A small image inpainting model, trained from scratch: 10.3 epochs.
Rows from block 5, named by matrix and row number. Rows with one number belong to one channel. Each number is 200 + 20 x the weight over its row's rms, rounded and kept within 0 to 999. All counts start at 0. After the name is the row's rms in percent of the matrix's.
# convs0: first 3x3 conv (model.enc.2.1.convs.0.weight, 128x128x3x3), inputs 75-89, a 3x3 kernel for each
# convs1: second 3x3 conv (model.enc.2.1.convs.1.weight, 128x128x3x3, transposed), outputs 75-89, a 3x3 kernel for each
convs0.93,114,181,197,209,247,229,218,172,158,170,172,184,188,212,208,195,209,184,201,217,219,218,194,194,184,222,235,219,248,240,209,205,208,211,225,218,195,201,194,223,199,208,182,189,172,176,198,217,227,198,209,228,185,206,212,184,193,211,189,197,219,235,212,209,205,213,199,188,199,211,162,160,185,230,207,191,162,170,175,220,229,205,176,167,175,212,187,200,210,191,195,215,176,175,293,258,210,156,153,178,190,177,181,166,159,171,200,224,242,214,195,174,223,207,212,193,174,177,200,202,213,185,219,224,217,210,180,204,192,175,176,180,221,219,211,215
convs1.93,106,175,179,190,216,248,223,203,229,231,212,182,203,191,197,205,179,183,205,237,219,210,177,202,189,201,199,187,226,222,217,177,188,200,225,209,195,186,206,212,204,212,210,181,206,186,160,167,178,167,187,194,192,198,193,230,209,191,207,182,187,185,193,200,236,213,191,187,177,176,207,196,214,171,146,176,183,208,217,183,178,192,172,167,171,177,187,184,165,179,191,211,210,208,189,188,172,223,218,186,179,205,188,186,217,221,182,187,186,198,186,196,225,204,196,185,184,186,200,195,209,204,203,191,163,188,201,194,188,215,209,212,199,158,157,172
convs0.94,096,217,216,238,232,202,177,210,224,213,200,177,189,175,229,198,190,221,227,204,229,169,199,217,217,187,152,169,168,205,160,189,193,177,170,205,204,174,221,179,180,197,195,198,236,204,192,211,182,197,174,176,190,191,190,205,202,181,196,209,180,186,196,218,211,205,222,175,204,213,207,200,207,174,212,206,186,215,204,215,188,177,194,205,192,191,196,194,216,216,213,240,211,188,215,206,184,190,211,223,209,170,184,194,172,196,191,206,205,162,211,187,180,254,267,164,213,242,195,182,243,227,224,180,169,219,165,198,199,209,211,183,209,237,184,188
convs1.94,092,237,222,232,194,226,238,218,222,134,213,188,227,216,229,257,207,183,239,211,184,195,201,165,159,216,228,169,191,232,248,198,210,170,213,199,208,185,195,188,196,204,175,213,209,222,193,173,185,193,196,195,191,165,214,213,164,178,182,165,194,213,183,191,218,199,189,209,206,170,211,186,204,170,150,197,192,234,201,224,227,184,192,185,211,203,187,179,207,229,223,186,181,168,195,218,170,206,212,211,172,187,173,183,211,222,186,214,206,217,201,203,236,222,181,199,289,223,192,210,191,222,187,198,192,239,172,169,211,204,173,206,236,227,197,191
convs0.95,115,228,225,229,213,204,159,173,201,169,232,204,186,195,166,188,205,178,186,213,187,187,205,191,195,197,221,228,181,177,194,225,222,216,254,259,247,189,163,166,217,200,192,229,225,218,190,204,214,189,185,191,207,204,206,199,204,220,199,183,204,195,213,220,175,202,216,170,185,225,210,218,241,188,185,186,198,212,224,208,225,190,198,203,225,204,188,197,194,188,188,262,238,211,188,185,218,166,177,175,215,202,211,206,185,225,191,220,193,186,198,222,186,194,198,201,202,189,182,188,201,206,190,196,177,199,200,186,196,222,210,196,189,218,213,199
convs1.95,109,188,198,217,247,219,209,236,243,249,164,172,167,214,209,205,186,176,165,205,198,182,235,208,184,215,224,191,204,220,192,232,229,221,202,191,187,219,209,209,219,213,231,244,219,222,222,193,184,207,223,214,198,195,194,211,185,202,210,192,191,211,205,188,213,202,208,209,199,198,199,209,191,164,184,164,174,199,182,185,206,226,204,205,214,197,209,201,183,206,206,220,235,228,184,217,222,174,182,197,191,213,222,202,194,197,186,185,210,186,184,190,212,204,217,200,197,185,196,196,204,212,207,197,186,185,181,169,169,174,185,189,196,178,169,178
convs0.96,106,210,178,184,225,181,185,208,189,175,176,202,217,171,205,205,165,204,197,176,206,195,208,190,206,211,186,206,213,185,210,191,205,220,209,211,220,241,202,219,194,203,206,208,207,194,190,218,205,197,210,199,200,212,195,193,236,185,199,200,218,197,213,235,199,232,203,206,215,184,187,233,205,176,202,210,195,227,209,192,221,185,220,221,236,230,209,245,229,204,229,182,198,224,189,206,234,175,205,185,197,210,227,226,223,222,240,228,218,217,212,196,201,190,178,193,176,175,194,206,235,229,204,168,220,196,177,164,189,183,199,174,181,235,179,176
convs1.96,103,187,200,177,202,245,193,190,246,199,199,212,208,198,220,216,208,231,230,205,200,225,195,196,196,198,185,150,188,196,185,215,199,202,208,216,214,200,203,211,200,218,213,218,209,185,201,183,215,210,158,179,216,190,177,192,216,241,182,204,211,190,209,232,184,198,201,193,213,227,205,218,219,209,213,170,196,200,182,201,198,179,238,214,210,245,224,198,240,218,193,201,227,199,173,200,189,189,183,180,209,207,197,179,174,192,177,187,191,173,148,187,216,174,155,208,203,191,196,197,212,214,228,207,218,223,233,193,230,189,191,207,139,199,188,167
convs0.97,067,201,216,194,205,210,219,193,198,218,202,193,197,198,217,192,226,223,200,156,173,178,209,243,231,180,165,198,186,198,160,217,161,165,198,209,167,191,177,199,196,196,245,208,184,189,197,180,186,187,219,184,193,189,177,221,211,206,220,186,192,199,219,196,193,189,205,202,187,187,173,173,214,212,178,181,230,243,206,208,218,181,191,185,201,208,213,198,205,205,196,207,205,212,233,238,249,207,216,223,206,187,208,205,217,177,171,183,183,176,180,175,185,206,178,184,184,166,198,195,223,187,212,220,224,197,252,198,196,175,159,195,219,183,178,208
convs1.97,085,213,195,193,202,183,191,179,194,178,201,156,247,236,197,232,203,213,235,185,195,198,192,170,156,171,188,214,223,205,193,196,206,189,232,225,188,196,218,226,195,189,217,197,201,194,219,161,200,204,180,181,219,176,187,204,210,238,200,220,201,204,199,189,191,207,210,184,208,202,207,210,212,198,167,186,183,200,201,193,163,200,216,191,177,205,181,190,234,207,217,198,183,184,155,168,196,186,200,240,201,208,188,204,185,189,183,195,184,190,186,193,193,180,214,171,195,194,216,204,219,180,183,198,195,205,226,177,173,215,207,175,192,207,191,195
convs0.98,071,192,204,234,235,234,192,226,206,197,189,225,234,192,220,229,199,206,202,217,186,196,227,167,189,221,161,211,194,194,201,190,226,201,217,213,206,185,230,194,192,210,204,237,215,195,190,172,184,154,185,160,181,192,180,191,220,212,206,204,218,192,193,181,215,182,166,231,220,217,214,190,194,184,179,198,196,186,179,185,186,201,189,226,195,189,191,214,186,166,230,213,235,211,212,190,203,158,174,197,208,196,200,229,216,193,210,180,161,175,181,211,192,169,166,201,207,152,227,195,178,193,189,227,226,194,204,222,209,166,165,203,180,206,215,177
convs1.98,091,219,242,224,203,178,187,210,210,189,206,171,198,224,211,250,209,209,241,202,198,196,198,208,207,217,195,147,198,180,194,193,178,166,227,210,203,193,213,196,218,220,212,196,206,215,166,160,171,207,191,190,179,174,196,184,249,189,182,231,210,178,198,225,207,189,206,164,174,205,169,194,211,190,188,218,195,196,246,180,168,222,215,177,203,200,199,192,214,188,239,200,192,197,198,184,198,168,195,218,201,197,195,161,174,211,213,209,200,202,179,183,181,190,194,156,203,174,246,227,190,220,202,212,187,219,191,211,205,221,213,193,204,185,199,167
convs0.99,097,177,229,210,180,189,224,192,172,194,224,235,247,209,192,209,205,199,218,201,201,199,197,215,221,187,198,174,209,242,244,168,176,189,178,191,180,207,196,206,189,187,212,217,190,181,192,186,211,214,199,195,206,191,197,218,195,231,216,171,183,196,200,189,209,223,196,211,177,173,217,193,217,209,197,225,207,181,235,206,197,185,207,222,185,184,190,196,190,224,211,214,216,210,177,212,185,156,191,199,159,202,204,200,195,204,202,204,204,192,144,162,216,204,253,191,202,211,250,249,220,190,192,210,200,240,221,208,201,213,210,247,197,203,178,188
convs1.99,110,192,205,202,206,196,218,185,183,198,196,193,193,212,215,231,153,172,200,185,189,238,212,202,203,174,191,195,195,181,204,186,196,200,165,218,199,203,195,205,192,170,218,210,183,212,193,187,223,207,204,208,187,194,179,196,212,186,194,191,196,202,161,173,182,180,179,183,194,211,168,192,196,183,180,202,209,195,205,203,223,203,191,219,195,177,219,188,209,231,215,196,200,181,179,189,194,182,213,243,189,203,194,211,217,210,203,214,224,216,215,217,237,237,191,223,227,213,226,193,202,216,188,195,196,209,170,233,246,268,268,251,266,216,197,213
convs0.100,104,181,187,189,166,205,219,186,181,205,183,252,173,190,229,188,194,198,176,225,196,208,218,201,215,177,187,218,208,180,180,190,166,192,226,188,185,240,211,181,231,207,196,210,220,219,224,212,188,219,223,181,213,208,209,195,205,191,164,222,225,212,208,218,215,208,182,193,190,198,208,211,173,195,198,177,175,200,231,203,203,212,190,191,209,190,192,228,170,187,195,198,224,213,209,193,198,227,186,226,196,193,196,181,195,215,185,194,201,195,228,198,203,205,169,184,199,166,197,190,160,172,210,187,224,222,168,221,187,225,207,202,224,192,191,177
convs1.100,113,195,158,184,230,213,213,189,183,200,169,194,243,202,214,243,217,183,214,193,207,195,183,166,182,204,185,206,254,200,186,186,222,214,173,201,175,196,226,238,225,232,189,226,185,196,229,214,173,229,220,202,205,210,212,228,221,183,219,193,178,208,207,194,245,145,203,221,192,246,209,193,198,184,184,226,186,193,205,211,207,223,218,226,214,203,194,191,188,201,178,213,179,216,192,188,176,176,177,200,196,205,196,189,198,169,188,194,207,183,195,195,209,217,220,193,212,214,180,231,209,217,187,213,198,202,213,190,204,222,167,215,201,165,217,195
convs0.101,122,189,181,169,214,173,166,198,191,182,201,212,213,206,175,207,192,178,187,201,167,193,200,187,168,193,197,185,189,189,208,177,178,174,200,186,176,179,197,218,215,211,201,233,212,180,193,160,187,210,210,204,215,216,206,202,228,225,206,207,179,197,218,182,240,224,211,220,231,231,214,218,233,229,226,218,202,211,211,211,230,185,207,203,274,190,197,216,188,166,184,175,190,186,178,154,179,192,186,207,192,209,239,175,206,220,167,184,204,214,214,182,204,203,200,190,191,197,182,173,199,197,204,183,195,184,198,192,180,222,190,181,234,181,196,234
convs1.101,099,192,203,205,183,187,218,209,207,203,171,197,176,187,198,177,200,208,190,195,195,217,202,203,234,193,224,240,188,182,193,191,195,210,175,200,189,201,196,208,185,203,230,228,223,229,247,229,236,224,221,231,201,186,206,193,208,204,186,203,208,190,187,201,227,222,240,214,221,225,196,203,194,222,195,201,258,211,201,198,237,231,172,169,187,188,189,196,182,199,204,187,196,204,178,172,180,177,197,201,200,182,185,196,181,182,224,227,211,204,215,207,191,199,227,184,202,208,199,194,199,202,189,182,194,198,194,216,199,203,265,212,180,231,185,165
convs0.102,083,212,239,190,194,252,204,209,236,215,231,230,189,193,211,235,227,211,231,256,240,200,234,245,182,212,203,177,186,201,204,184,174,199,206,194,180,206,196,211,204,215,213,155,209,210,195,199,189,201,222,198,230,218,207,213,244,235,200,198,209,218,216,186,183,197,202,210,201,199,207,196,202,205,232,186,223,210,223,220,204,179,231,210,201,233,209,212,208,193,190,187,185,210,183,207,199,175,192,194,215,244,223,204,194,207,181,196,186,171,191,199,195,204,205,224,209,218,214,231,211,185,220,210,185,208,209,204,188,205,197,194,192,185,187,225
convs1.102,092,192,190,181,194,164,203,160,181,158,179,206,221,200,201,225,189,171,214,183,173,224,136,196,226,208,201,216,204,201,209,198,202,174,199,171,152,180,161,197,187,223,185,210,215,204,215,206,205,217,203,219,179,208,193,216,188,198,199,167,191,195,166,169,216,193,191,219,199,202,215,217,207,223,205,169,197,204,220,221,210,223,191,185,244,187,175,168,170,189,186,200,194,198,204,183,175,177,216,220,192,193,199,196,195,191,181,173,183,185,241,227,168,213,217,160,199,247,224,210,198,206,222,203,233,209,159,255,202,219,212,223,173,218,192,190
convs0.103,084,192,209,199,200,209,202,192,186,202,205,207,205,173,181,197,198,203,220,255,226,200,234,241,205,227,230,210,208,219,235,225,223,248,201,187,209,214,220,201,236,208,204,216,205,205,215,192,185,203,190,186,190,187,196,236,167,219,219,197,167,220,212,180,197,221,231,212,215,201,206,225,216,193,202,220,199,214,230,188,213,200,175,194,193,190,182,192,177,185,190,188,193,195,199,167,195,196,187,215,191,213,192,202,195,199,215,199,204,200,189,164,187,184,164,181,202,166,226,189,158,200,169,209,231,205,227,194,186,158,193,180,190,186,219,229
convs1.103,093,200,197,207,188,179,168,193,210,186,196,195,188,188,215,213,191,185,191,240,207,168,248,235,207,207,233,211,192,190,200,199,209,202,204,194,187,203,174,204,214,194,176,201,162,185,204,170,213,191,181,202,192,186,205,202,196,205,202,192,214,208,194,207,224,219,203,227,214,191,203,244,217,187,191,171,171,191,155,206,203,180,189,179,181,191,195,205,201,202,216,190,228,172,195,217,195,166,187,195,209,219,205,190,203,218,210,219,191,183,178,164,190,175,183,166,186,187,206,201,186,202,229,197,213,237,226,197,185,193,178,177,180,169,191,188
convs0.104,087,212,188,195,193,201,206,212,214,194,163,135,197,207,186,185,221,195,192,196,215,213,188,238,224,173,237,164,206,211,192,189,167,222,217,210,220,216,193,213,224,168,207,204,230,211,215,179,205,198,183,165,190,181,196,231,218,187,235,232,209,210,233,228,199,190,235,207,191,235,198,188,198,207,222,211,213,238,209,192,222,179,170,181,181,212,206,210,208,223,200,196,210,204,226,202,198,207,182,207,214,211,193,169,175,200,178,174,208,179,175,199,197,187,179,196,164,209,186,217,210,227,207,193,228,216,201,182,206,183,182,207,216,186,212,226
convs1.104,098,228,232,226,198,188,210,198,176,197,180,173,160,201,177,198,188,212,207,226,196,211,236,206,186,235,236,211,208,186,223,195,203,185,180,189,206,194,221,217,185,201,193,184,204,216,185,232,195,222,223,219,191,202,221,176,197,203,185,185,182,217,210,197,222,240,204,209,230,203,227,233,185,196,186,211,194,185,173,222,183,181,206,197,175,197,200,204,191,186,200,173,199,149,189,228,178,212,216,210,230,221,191,178,178,187,223,209,171,192,187,168,171,157,174,155,175,185,203,215,184,211,199,185,225,187,197,216,206,214,193,139,203,218,181,168
convs0.105,085,192,186,191,195,189,204,168,161,190,180,182,195,203,221,210,202,238,215,208,206,214,179,160,194,195,179,198,201,198,163,216,194,166,188,186,207,198,198,206,192,185,172,184,212,215,227,227,205,213,237,222,220,234,241,211,195,203,195,223,201,201,207,171,226,225,204,187,187,203,201,195,223,227,206,217,220,201,223,200,195,237,178,221,196,197,202,172,207,162,150,192,200,220,190,200,207,163,206,180,209,195,229,202,210,230,202,194,216,203,241,225,193,176,224,192,182,202,233,220,226,197,224,195,206,250,211,224,206,222,225,205,223,231,214,180
convs1.105,105,199,189,170,178,181,158,181,178,156,188,175,175,166,190,180,187,200,176,211,216,195,198,212,180,192,232,220,189,224,205,179,193,188,210,182,185,209,177,225,213,195,195,192,192,182,210,201,224,218,194,185,220,215,209,216,193,226,233,158,221,218,204,203,185,184,222,193,209,196,215,198,194,201,179,203,199,214,189,189,203,185,197,187,217,199,167,198,190,172,189,185,169,218,174,205,221,188,203,216,198,215,238,194,174,227,206,216,208,184,169,216,211,200,213,211,196,207,218,171,228,205,171,208,191,246,199,187,213,203,206,205,202,195,218,193
convs0.106,086,178,209,185,222,217,165,185,223,182,223,174,197,210,209,191,205,207,194,215,199,187,217,220,172,210,218,205,201,210,191,195,156,187,196,199,185,190,215,249,199,203,200,198,245,196,249,210,224,215,199,224,228,220,238,171,197,194,210,218,229,219,208,207,194,209,189,215,210,208,191,218,189,200,218,210,207,220,216,212,238,221,222,195,173,214,182,190,160,180,202,197,217,198,211,202,199,199,192,203,206,198,204,192,188,227,188,189,207,167,179,210,221,230,209,222,237,203,220,207,185,208,210,220,225,208,223,215,221,222,204,227,223,200,219,243
convs1.106,106,196,193,166,212,152,152,187,168,153,183,189,215,190,192,227,174,191,215,206,218,218,193,185,225,242,194,216,230,222,180,199,185,183,202,178,157,198,173,172,190,203,179,230,178,182,203,217,237,228,224,203,206,230,189,211,213,209,218,195,213,223,184,218,211,214,188,200,179,164,192,170,186,222,214,214,207,216,220,206,208,226,173,209,218,201,197,163,201,201,170,191,189,200,183,192,166,161,156,218,203,207,211,209,210,228,188,186,187,168,209,236,213,215,244,188,219,219,207,204,207,226,224,200,208,218,190,219,207,193,204,208,185,202,192,198
convs0.107,109,172,185,229,163,168,225,198,207,199,175,183,199,160,148,196,215,176,216,193,201,235,213,196,194,195,158,178,222,196,157,198,232,167,216,286,216,208,252,206,184,197,175,210,194,200,190,207,201,201,203,228,197,187,192,206,240,234,175,201,204,180,172,188,195,186,158,198,216,196,179,195,178,205,188,233,215,194,208,206,195,193,215,192,195,161,165,204,217,193,176,182,177,206,165,186,184,193,182,199,199,187,212,232,205,200,221,216,220,180,204,212,188,224,216,180,195,213,216,179,188,259,199,208,249,230,190,204,211,216,188,202,224,175,201,211
convs1.107,098,209,206,206,190,203,223,220,211,244,191,189,167,202,189,150,231,222,170,187,192,176,191,203,234,185,223,221,204,220,222,212,224,206,210,207,216,257,228,204,247,226,185,219,237,216,196,225,225,248,201,218,219,198,204,208,185,172,221,182,194,222,196,181,161,200,192,207,220,187,199,197,199,221,234,196,202,229,229,173,172,225,182,171,220,196,168,199,195,181,184,205,190,180,193,188,196,211,216,183,216,242,207,204,187,226,210,215,204,170,196,225,170,208,191,199,208,225,217,206,204,202,207,214,207,170,190,210,225,173,232,207,182,202,204,188
convs0.108,074,187,226,212,196,207,197,195,221,186,230,225,193,201,190,214,203,193,232,215,195,211,202,215,236,183,209,219,177,213,217,171,193,200,181,185,186,196,205,192,187,202,199,195,189,177,216,211,222,227,214,208,239,213,198,223,203,225,206,193,229,214,201,196,204,227,256,210,219,226,227,226,231,191,206,195,195,212,213,240,220,199,209,199,260,211,210,242,208,221,207,205,212,193,185,194,208,176,214,178,208,208,188,237,217,199,202,179,209,219,181,187,185,204,187,210,197,161,209,187,239,210,178,241,207,186,208,208,200,212,198,208,218,175,186,232
convs1.108,090,222,191,177,192,185,172,196,191,188,172,206,201,200,201,213,155,170,201,240,224,213,234,205,175,265,212,163,195,213,183,198,200,223,191,208,198,192,187,160,193,207,181,158,171,185,230,192,198,192,208,190,201,200,224,185,200,219,177,203,192,200,215,192,229,200,224,227,196,219,213,214,217,222,191,151,188,181,191,202,179,190,200,182,194,181,182,191,187,200,198,222,216,219,167,198,200,204,200,200,222,214,207,212,180,177,198,170,167,180,217,199,186,183,200,179,161,187,228,178,187,241,222,193,220,216,218,227,224,227,206,190,180,199,202,214
convs0.109,104,153,196,187,189,177,215,187,174,194,223,202,193,188,186,212,192,198,224,205,199,170,183,177,157,155,176,181,205,233,202,188,211,185,196,199,191,229,211,237,187,196,201,205,181,159,231,215,208,227,184,220,218,200,202,237,200,224,225,191,212,206,197,190,213,190,203,220,197,204,194,209,184,205,222,241,192,194,185,221,213,207,188,206,182,199,193,197,169,161,227,170,179,236,174,209,229,189,200,237,163,203,185,193,194,188,183,177,198,199,170,214,185,184,239,188,206,203,195,201,214,194,154,259,218,208,229,206,213,208,197,187,203,159,190,199
convs1.109,097,219,232,209,240,174,204,184,177,214,171,200,199,189,200,243,211,194,204,240,195,197,200,178,199,152,158,209,221,199,180,203,185,178,220,186,203,200,198,220,196,192,212,172,216,203,212,216,246,216,200,203,199,217,203,203,193,249,211,147,190,214,167,178,205,213,212,240,189,196,221,236,211,200,200,181,185,198,195,168,190,201,181,242,210,162,215,174,174,214,214,174,180,193,192,209,196,201,213,212,207,204,195,154,220,178,174,245,187,213,234,222,205,189,180,214,196,205,196,181,219,185,222,227,207,208,196,234,212,188,205,234,249,221,255,220
convs0.110,123,218,214,197,228,225,230,230,240,226,158,182,174,163,179,183,196,171,206,182,215,204,191,194,200,201,203,187,247,219,205,213,191,202,178,184,198,220,227,204,148,166,219,172,177,192,179,185,191,203,178,184,192,184,192,189,195,193,166,183,185,181,198,185,204,191,188,186,189,186,179,176,225,203,191,203,162,209,170,209,204,176,204,207,197,199,186,201,205,190,193,184,162,173,254,198,204,242,203,205,225,222,219,191,189,192,171,171,178,214,239,239,209,229,206,182,178,203,186,158,149,207,201,221,185,184,182,212,212,199,200,187,176,190,187,180
convs1.110,109,228,253,258,197,215,241,188,179,188,215,231,210,186,192,237,200,204,214,196,201,191,200,206,198,166,195,203,193,216,198,215,218,206,213,211,200,188,207,223,217,225,218,203,222,199,150,173,171,202,191,192,219,210,198,178,208,202,183,192,183,184,219,225,207,197,193,193,191,196,209,220,196,195,202,220,204,195,222,184,169,144,196,201,208,196,203,195,190,178,207,156,177,205,186,204,189,186,220,205,187,205,236,185,207,222,159,170,157,225,211,219,232,218,207,163,176,190,195,187,208,180,199,198,187,191,189,195,186,198,186,158,170,164,160,159
convs0.111,126,199,189,214,188,180,204,208,201,208,207,223,165,181,232,173,201,220,195,208,204,201,217,202,168,257,193,171,192,210,217,176,217,235,197,233,215,236,185,190,202,191,192,205,186,198,188,198,200,214,204,206,196,194,191,219,220,192,212,240,220,204,222,204,173,198,197,193,233,185,190,231,205,153,176,213,191,205,217,187,221,199,204,227,191,169,221,179,171,233,173,190,221,209,209,191,211,180,197,193,216,222,192,203,206,169,228,223,160,201,220,184,186,215,190,165,201,185,182,216,184,180,215,174,207,231,187,235,191,204,207,173,177,191,157,166
convs1.111,107,198,184,155,184,189,161,185,189,181,211,182,227,203,209,240,204,187,197,194,184,191,198,223,211,196,216,206,199,178,209,195,179,188,204,188,206,190,211,221,198,215,198,187,216,221,199,142,180,199,198,158,201,245,171,180,185,184,189,164,188,213,181,174,188,196,233,198,197,228,203,173,215,189,176,208,182,201,201,168,177,202,209,231,211,199,226,213,223,200,203,195,180,216,166,162,209,175,183,193,175,191,207,186,192,182,206,253,208,210,172,170,195,206,192,158,203,200,200,204,236,183,193,214,198,184,186,210,199,196,186,189,195,175,170,195
convs0.112,087,192,186,188,198,178,178,184,202,199,231,216,221,196,191,184,184,172,189,201,192,213,190,172,193,178,188,197,177,203,203,208,198,186,198,223,208,197,202,194,204,209,220,197,179,184,202,203,203,193,197,185,184,210,210,255,217,243,229,172,182,233,188,207,192,215,227,180,169,198,195,201,217,207,226,185,174,211,206,205,184,205,234,209,213,190,189,183,184,197,198,181,186,190,216,197,219,197,178,211,207,194,218,173,201,208,197,190,188,190,182,207,204,184,171,224,178,190,188,204,225,203,219,198,200,192,258,221,210,207,222,256,223,187,194,215
convs1.112,103,221,199,186,231,208,173,198,178,178,171,208,214,191,186,187,180,192,212,201,189,172,220,203,178,205,198,174,178,190,198,205,210,216,237,239,218,186,177,166,182,180,202,212,163,194,180,179,202,213,177,222,198,186,227,214,197,244,168,206,207,192,186,202,212,230,181,219,219,188,241,206,184,200,201,184,228,189,239,215,165,166,187,243,247,238,199,190,191,173,189,183,211,207,185,245,210,190,202,186,219,218,185,229,231,218,252,205,197,185,235,179,179,170,179,184,163,169,208,210,220,203,211,179,232,197,203,208,221,234,216,233,196,211,175,167
convs0.113,069,192,190,189,195,171,160,212,188,238,204,196,218,211,176,202,188,171,174,198,219,175,200,206,194,182,201,181,198,204,227,218,210,189,192,212,180,165,178,207,221,186,231,193,205,178,214,202,220,200,183,210,238,222,196,199,211,178,199,196,198,210,191,207,193,229,197,212,232,202,201,227,236,208,225,187,219,215,198,199,209,183,206,185,204,201,188,226,188,196,182,215,232,214,177,222,220,175,212,182,192,201,211,162,166,216,185,189,208,178,192,198,167,205,164,184,198,171,189,201,199,171,185,172,237,202,219,184,205,223,198,219,213,199,174,173
convs1.113,083,201,212,202,220,197,198,212,208,212,231,217,226,219,186,225,174,186,191,220,239,249,234,199,207,248,212,223,182,202,206,188,189,203,214,204,194,204,211,224,190,212,202,195,229,213,208,166,212,211,154,205,201,169,179,190,214,255,206,208,210,240,198,187,200,213,196,204,223,215,204,201,198,216,213,210,224,159,182,226,192,215,198,201,206,173,193,176,163,218,208,194,156,207,171,164,199,189,161,204,191,214,193,192,217,190,195,202,186,155,175,173,174,180,140,173,195,210,209,187,226,212,191,183,213,206,211,216,186,194,177,169,165,187,208,206
convs0.114,102,175,171,177,175,188,203,206,188,174,187,192,189,193,195,174,189,201,189,184,204,208,219,195,197,208,244,274,200,198,201,187,192,237,231,230,210,195,180,182,200,183,159,232,204,186,194,221,218,192,202,178,188,166,171,200,179,199,182,193,196,193,177,177,201,222,218,184,188,181,222,191,192,169,199,188,186,169,199,214,224,204,192,217,209,198,206,155,215,177,201,228,248,229,212,198,190,217,185,211,200,214,193,207,220,189,207,183,182,202,198,212,204,191,172,205,228,175,152,153,204,171,197,210,202,207,163,200,206,202,183,212,218,235,214,239
convs1.114,101,192,211,209,199,213,214,226,236,219,197,189,173,184,189,199,190,211,203,165,189,172,220,213,197,186,204,196,167,168,172,222,203,225,233,208,217,183,172,176,183,221,231,214,201,210,200,217,204,168,178,212,169,176,174,206,209,205,207,198,200,176,191,190,182,176,245,170,151,200,144,178,196,187,179,171,231,207,229,195,203,211,222,220,204,209,217,173,201,203,189,216,206,221,190,243,249,217,205,218,242,190,185,227,204,183,208,211,207,202,185,203,210,215,188,220,195,196,194,210,189,192,184,181,185,195,191,187,226,218,212,228,211,189,200,175
convs0.115,116,231,218,199,205,210,231,191,199,202,208,196,251,189,207,228,175,178,198,214,214,193,191,206,201,193,178,185,167,203,219,199,192,221,180,169,177,218,200,217,166,204,187,221,192,169,204,220,222,189,193,202,194,218,201,232,198,218,219,180,190,197,203,202,225,227,184,171,197,186,199,225,191,196,204,216,191,194,183,217,217,178,188,212,211,185,178,180,186,210,206,188,211,192,208,189,181,199,185,205,203,187,204,183,205,212,219,237,228,211,211,210,213,193,214,207,186,182,193,217,168,170,218,204,128,199,192,213,172,181,215,205,212,209,219,174
convs1.115,094,201,173,183,158,185,197,174,184,203,208,208,228,164,197,210,156,200,178,187,190,188,181,179,187,170,216,224,222,206,195,208,208,177,189,183,205,206,199,196,213,225,199,182,187,182,201,164,204,205,190,215,198,193,214,191,168,194,182,189,207,205,177,176,202,219,198,200,199,201,213,221,197,195,189,199,191,203,200,197,172,167,189,197,194,188,202,204,217,230,179,210,219,190,187,175,175,202,166,177,244,225,239,209,188,227,191,197,202,243,227,206,196,187,202,186,187,190,202,198,188,146,207,200,176,222,212,165,221,239,138,168,202,155,156,152
convs0.116,107,185,188,213,208,160,206,179,197,201,177,253,234,209,206,212,217,176,211,216,209,181,198,238,197,187,211,218,206,184,184,177,201,188,192,189,211,169,229,153,216,214,192,206,163,240,199,254,163,219,235,205,212,206,232,215,172,201,202,167,227,182,248,199,188,202,215,213,180,189,194,193,214,233,194,206,186,232,188,215,248,187,187,192,215,153,236,219,193,196,205,208,185,207,208,220,208,163,227,199,192,212,193,190,229,198,220,229,186,256,203,184,200,224,144,191,226,184,206,145,217,207,193,172,213,216,192,189,214,224,213,200,220,223,189,201
convs1.116,105,181,196,162,174,188,135,180,159,176,197,230,249,177,191,207,201,188,171,201,192,225,196,186,195,201,213,194,194,193,169,191,185,182,187,169,155,189,183,203,213,184,172,181,189,186,275,219,205,214,246,225,222,240,192,234,213,184,217,205,203,206,179,208,186,197,212,176,178,227,189,189,206,195,225,193,211,200,201,222,184,251,187,216,206,186,198,202,184,194,181,175,199,208,183,186,178,213,185,209,177,179,178,218,206,188,217,200,162,205,256,202,173,233,218,208,196,246,231,200,202,201,197,189,199,194,204,196,180,219,187,193,181,192,188,182
convs0.117,068,212,208,214,173,210,225,193,194,189,181,190,209,207,215,212,173,208,178,197,185,228,195,197,213,204,203,186,227,204,207,210,199,191,221,204,229,183,177,203,221,220,200,216,213,193,212,212,210,246,229,228,215,212,185,237,220,215,206,205,236,243,177,187,219,192,205,202,197,227,195,188,209,188,186,209,212,230,191,193,199,204,195,202,156,197,210,197,202,206,211,169,181,219,180,206,225,183,220,211,217,211,232,262,196,197,185,177,194,188,184,178,167,185,175,143,165,197,203,200,181,226,196,254,199,207,244,211,194,217,212,203,190,199,230,185
convs1.117,081,189,175,196,168,178,195,214,204,199,201,180,189,203,178,216,185,205,232,227,243,194,219,204,195,235,235,218,173,218,209,204,170,196,214,192,212,202,191,207,201,204,221,221,207,226,216,175,216,212,149,185,233,188,177,213,198,216,173,209,227,194,203,227,208,232,215,214,227,217,221,232,216,206,195,176,185,180,197,200,193,172,185,199,169,205,202,183,229,178,199,182,182,196,168,174,184,185,212,236,213,209,194,196,193,212,210,189,163,167,152,199,210,200,200,189,204,202,209,202,214,228,184,196,187,196,208,220,187,181,187,190,196,201,206,199
convs0.118,108,241,255,230,195,196,194,191,177,192,208,184,216,195,181,186,183,189,211,214,206,227,189,199,200,210,213,199,214,203,209,211,214,231,142,153,190,217,187,205,209,210,218,159,162,202,182,184,169,185,203,220,177,199,188,184,183,172,216,202,209,206,219,206,220,219,226,211,168,183,226,200,214,188,220,210,199,230,222,213,191,199,192,165,197,173,199,213,213,190,230,217,210,208,205,205,185,181,205,201,179,166,190,162,189,211,188,195,210,198,223,219,198,186,204,178,189,198,200,212,224,206,220,206,214,195,198,191,185,159,180,210,221,194,208,220
convs1.118,103,157,193,229,196,224,266,234,246,213,192,160,153,203,208,207,195,197,202,242,238,216,201,241,230,191,221,194,204,210,201,196,233,205,186,203,198,189,201,220,221,205,213,227,202,234,192,162,162,185,184,197,201,205,207,184,181,184,159,190,184,186,192,192,199,204,237,191,182,205,182,194,208,189,214,214,186,200,218,209,184,207,227,207,205,166,189,211,210,217,195,161,194,190,216,219,203,163,188,179,188,203,220,193,202,212,200,181,192,172,200,189,158,166,178,191,205,200,208,233,218,229,219,205,180,196,202,228,207,185,159,155,158,190,176,181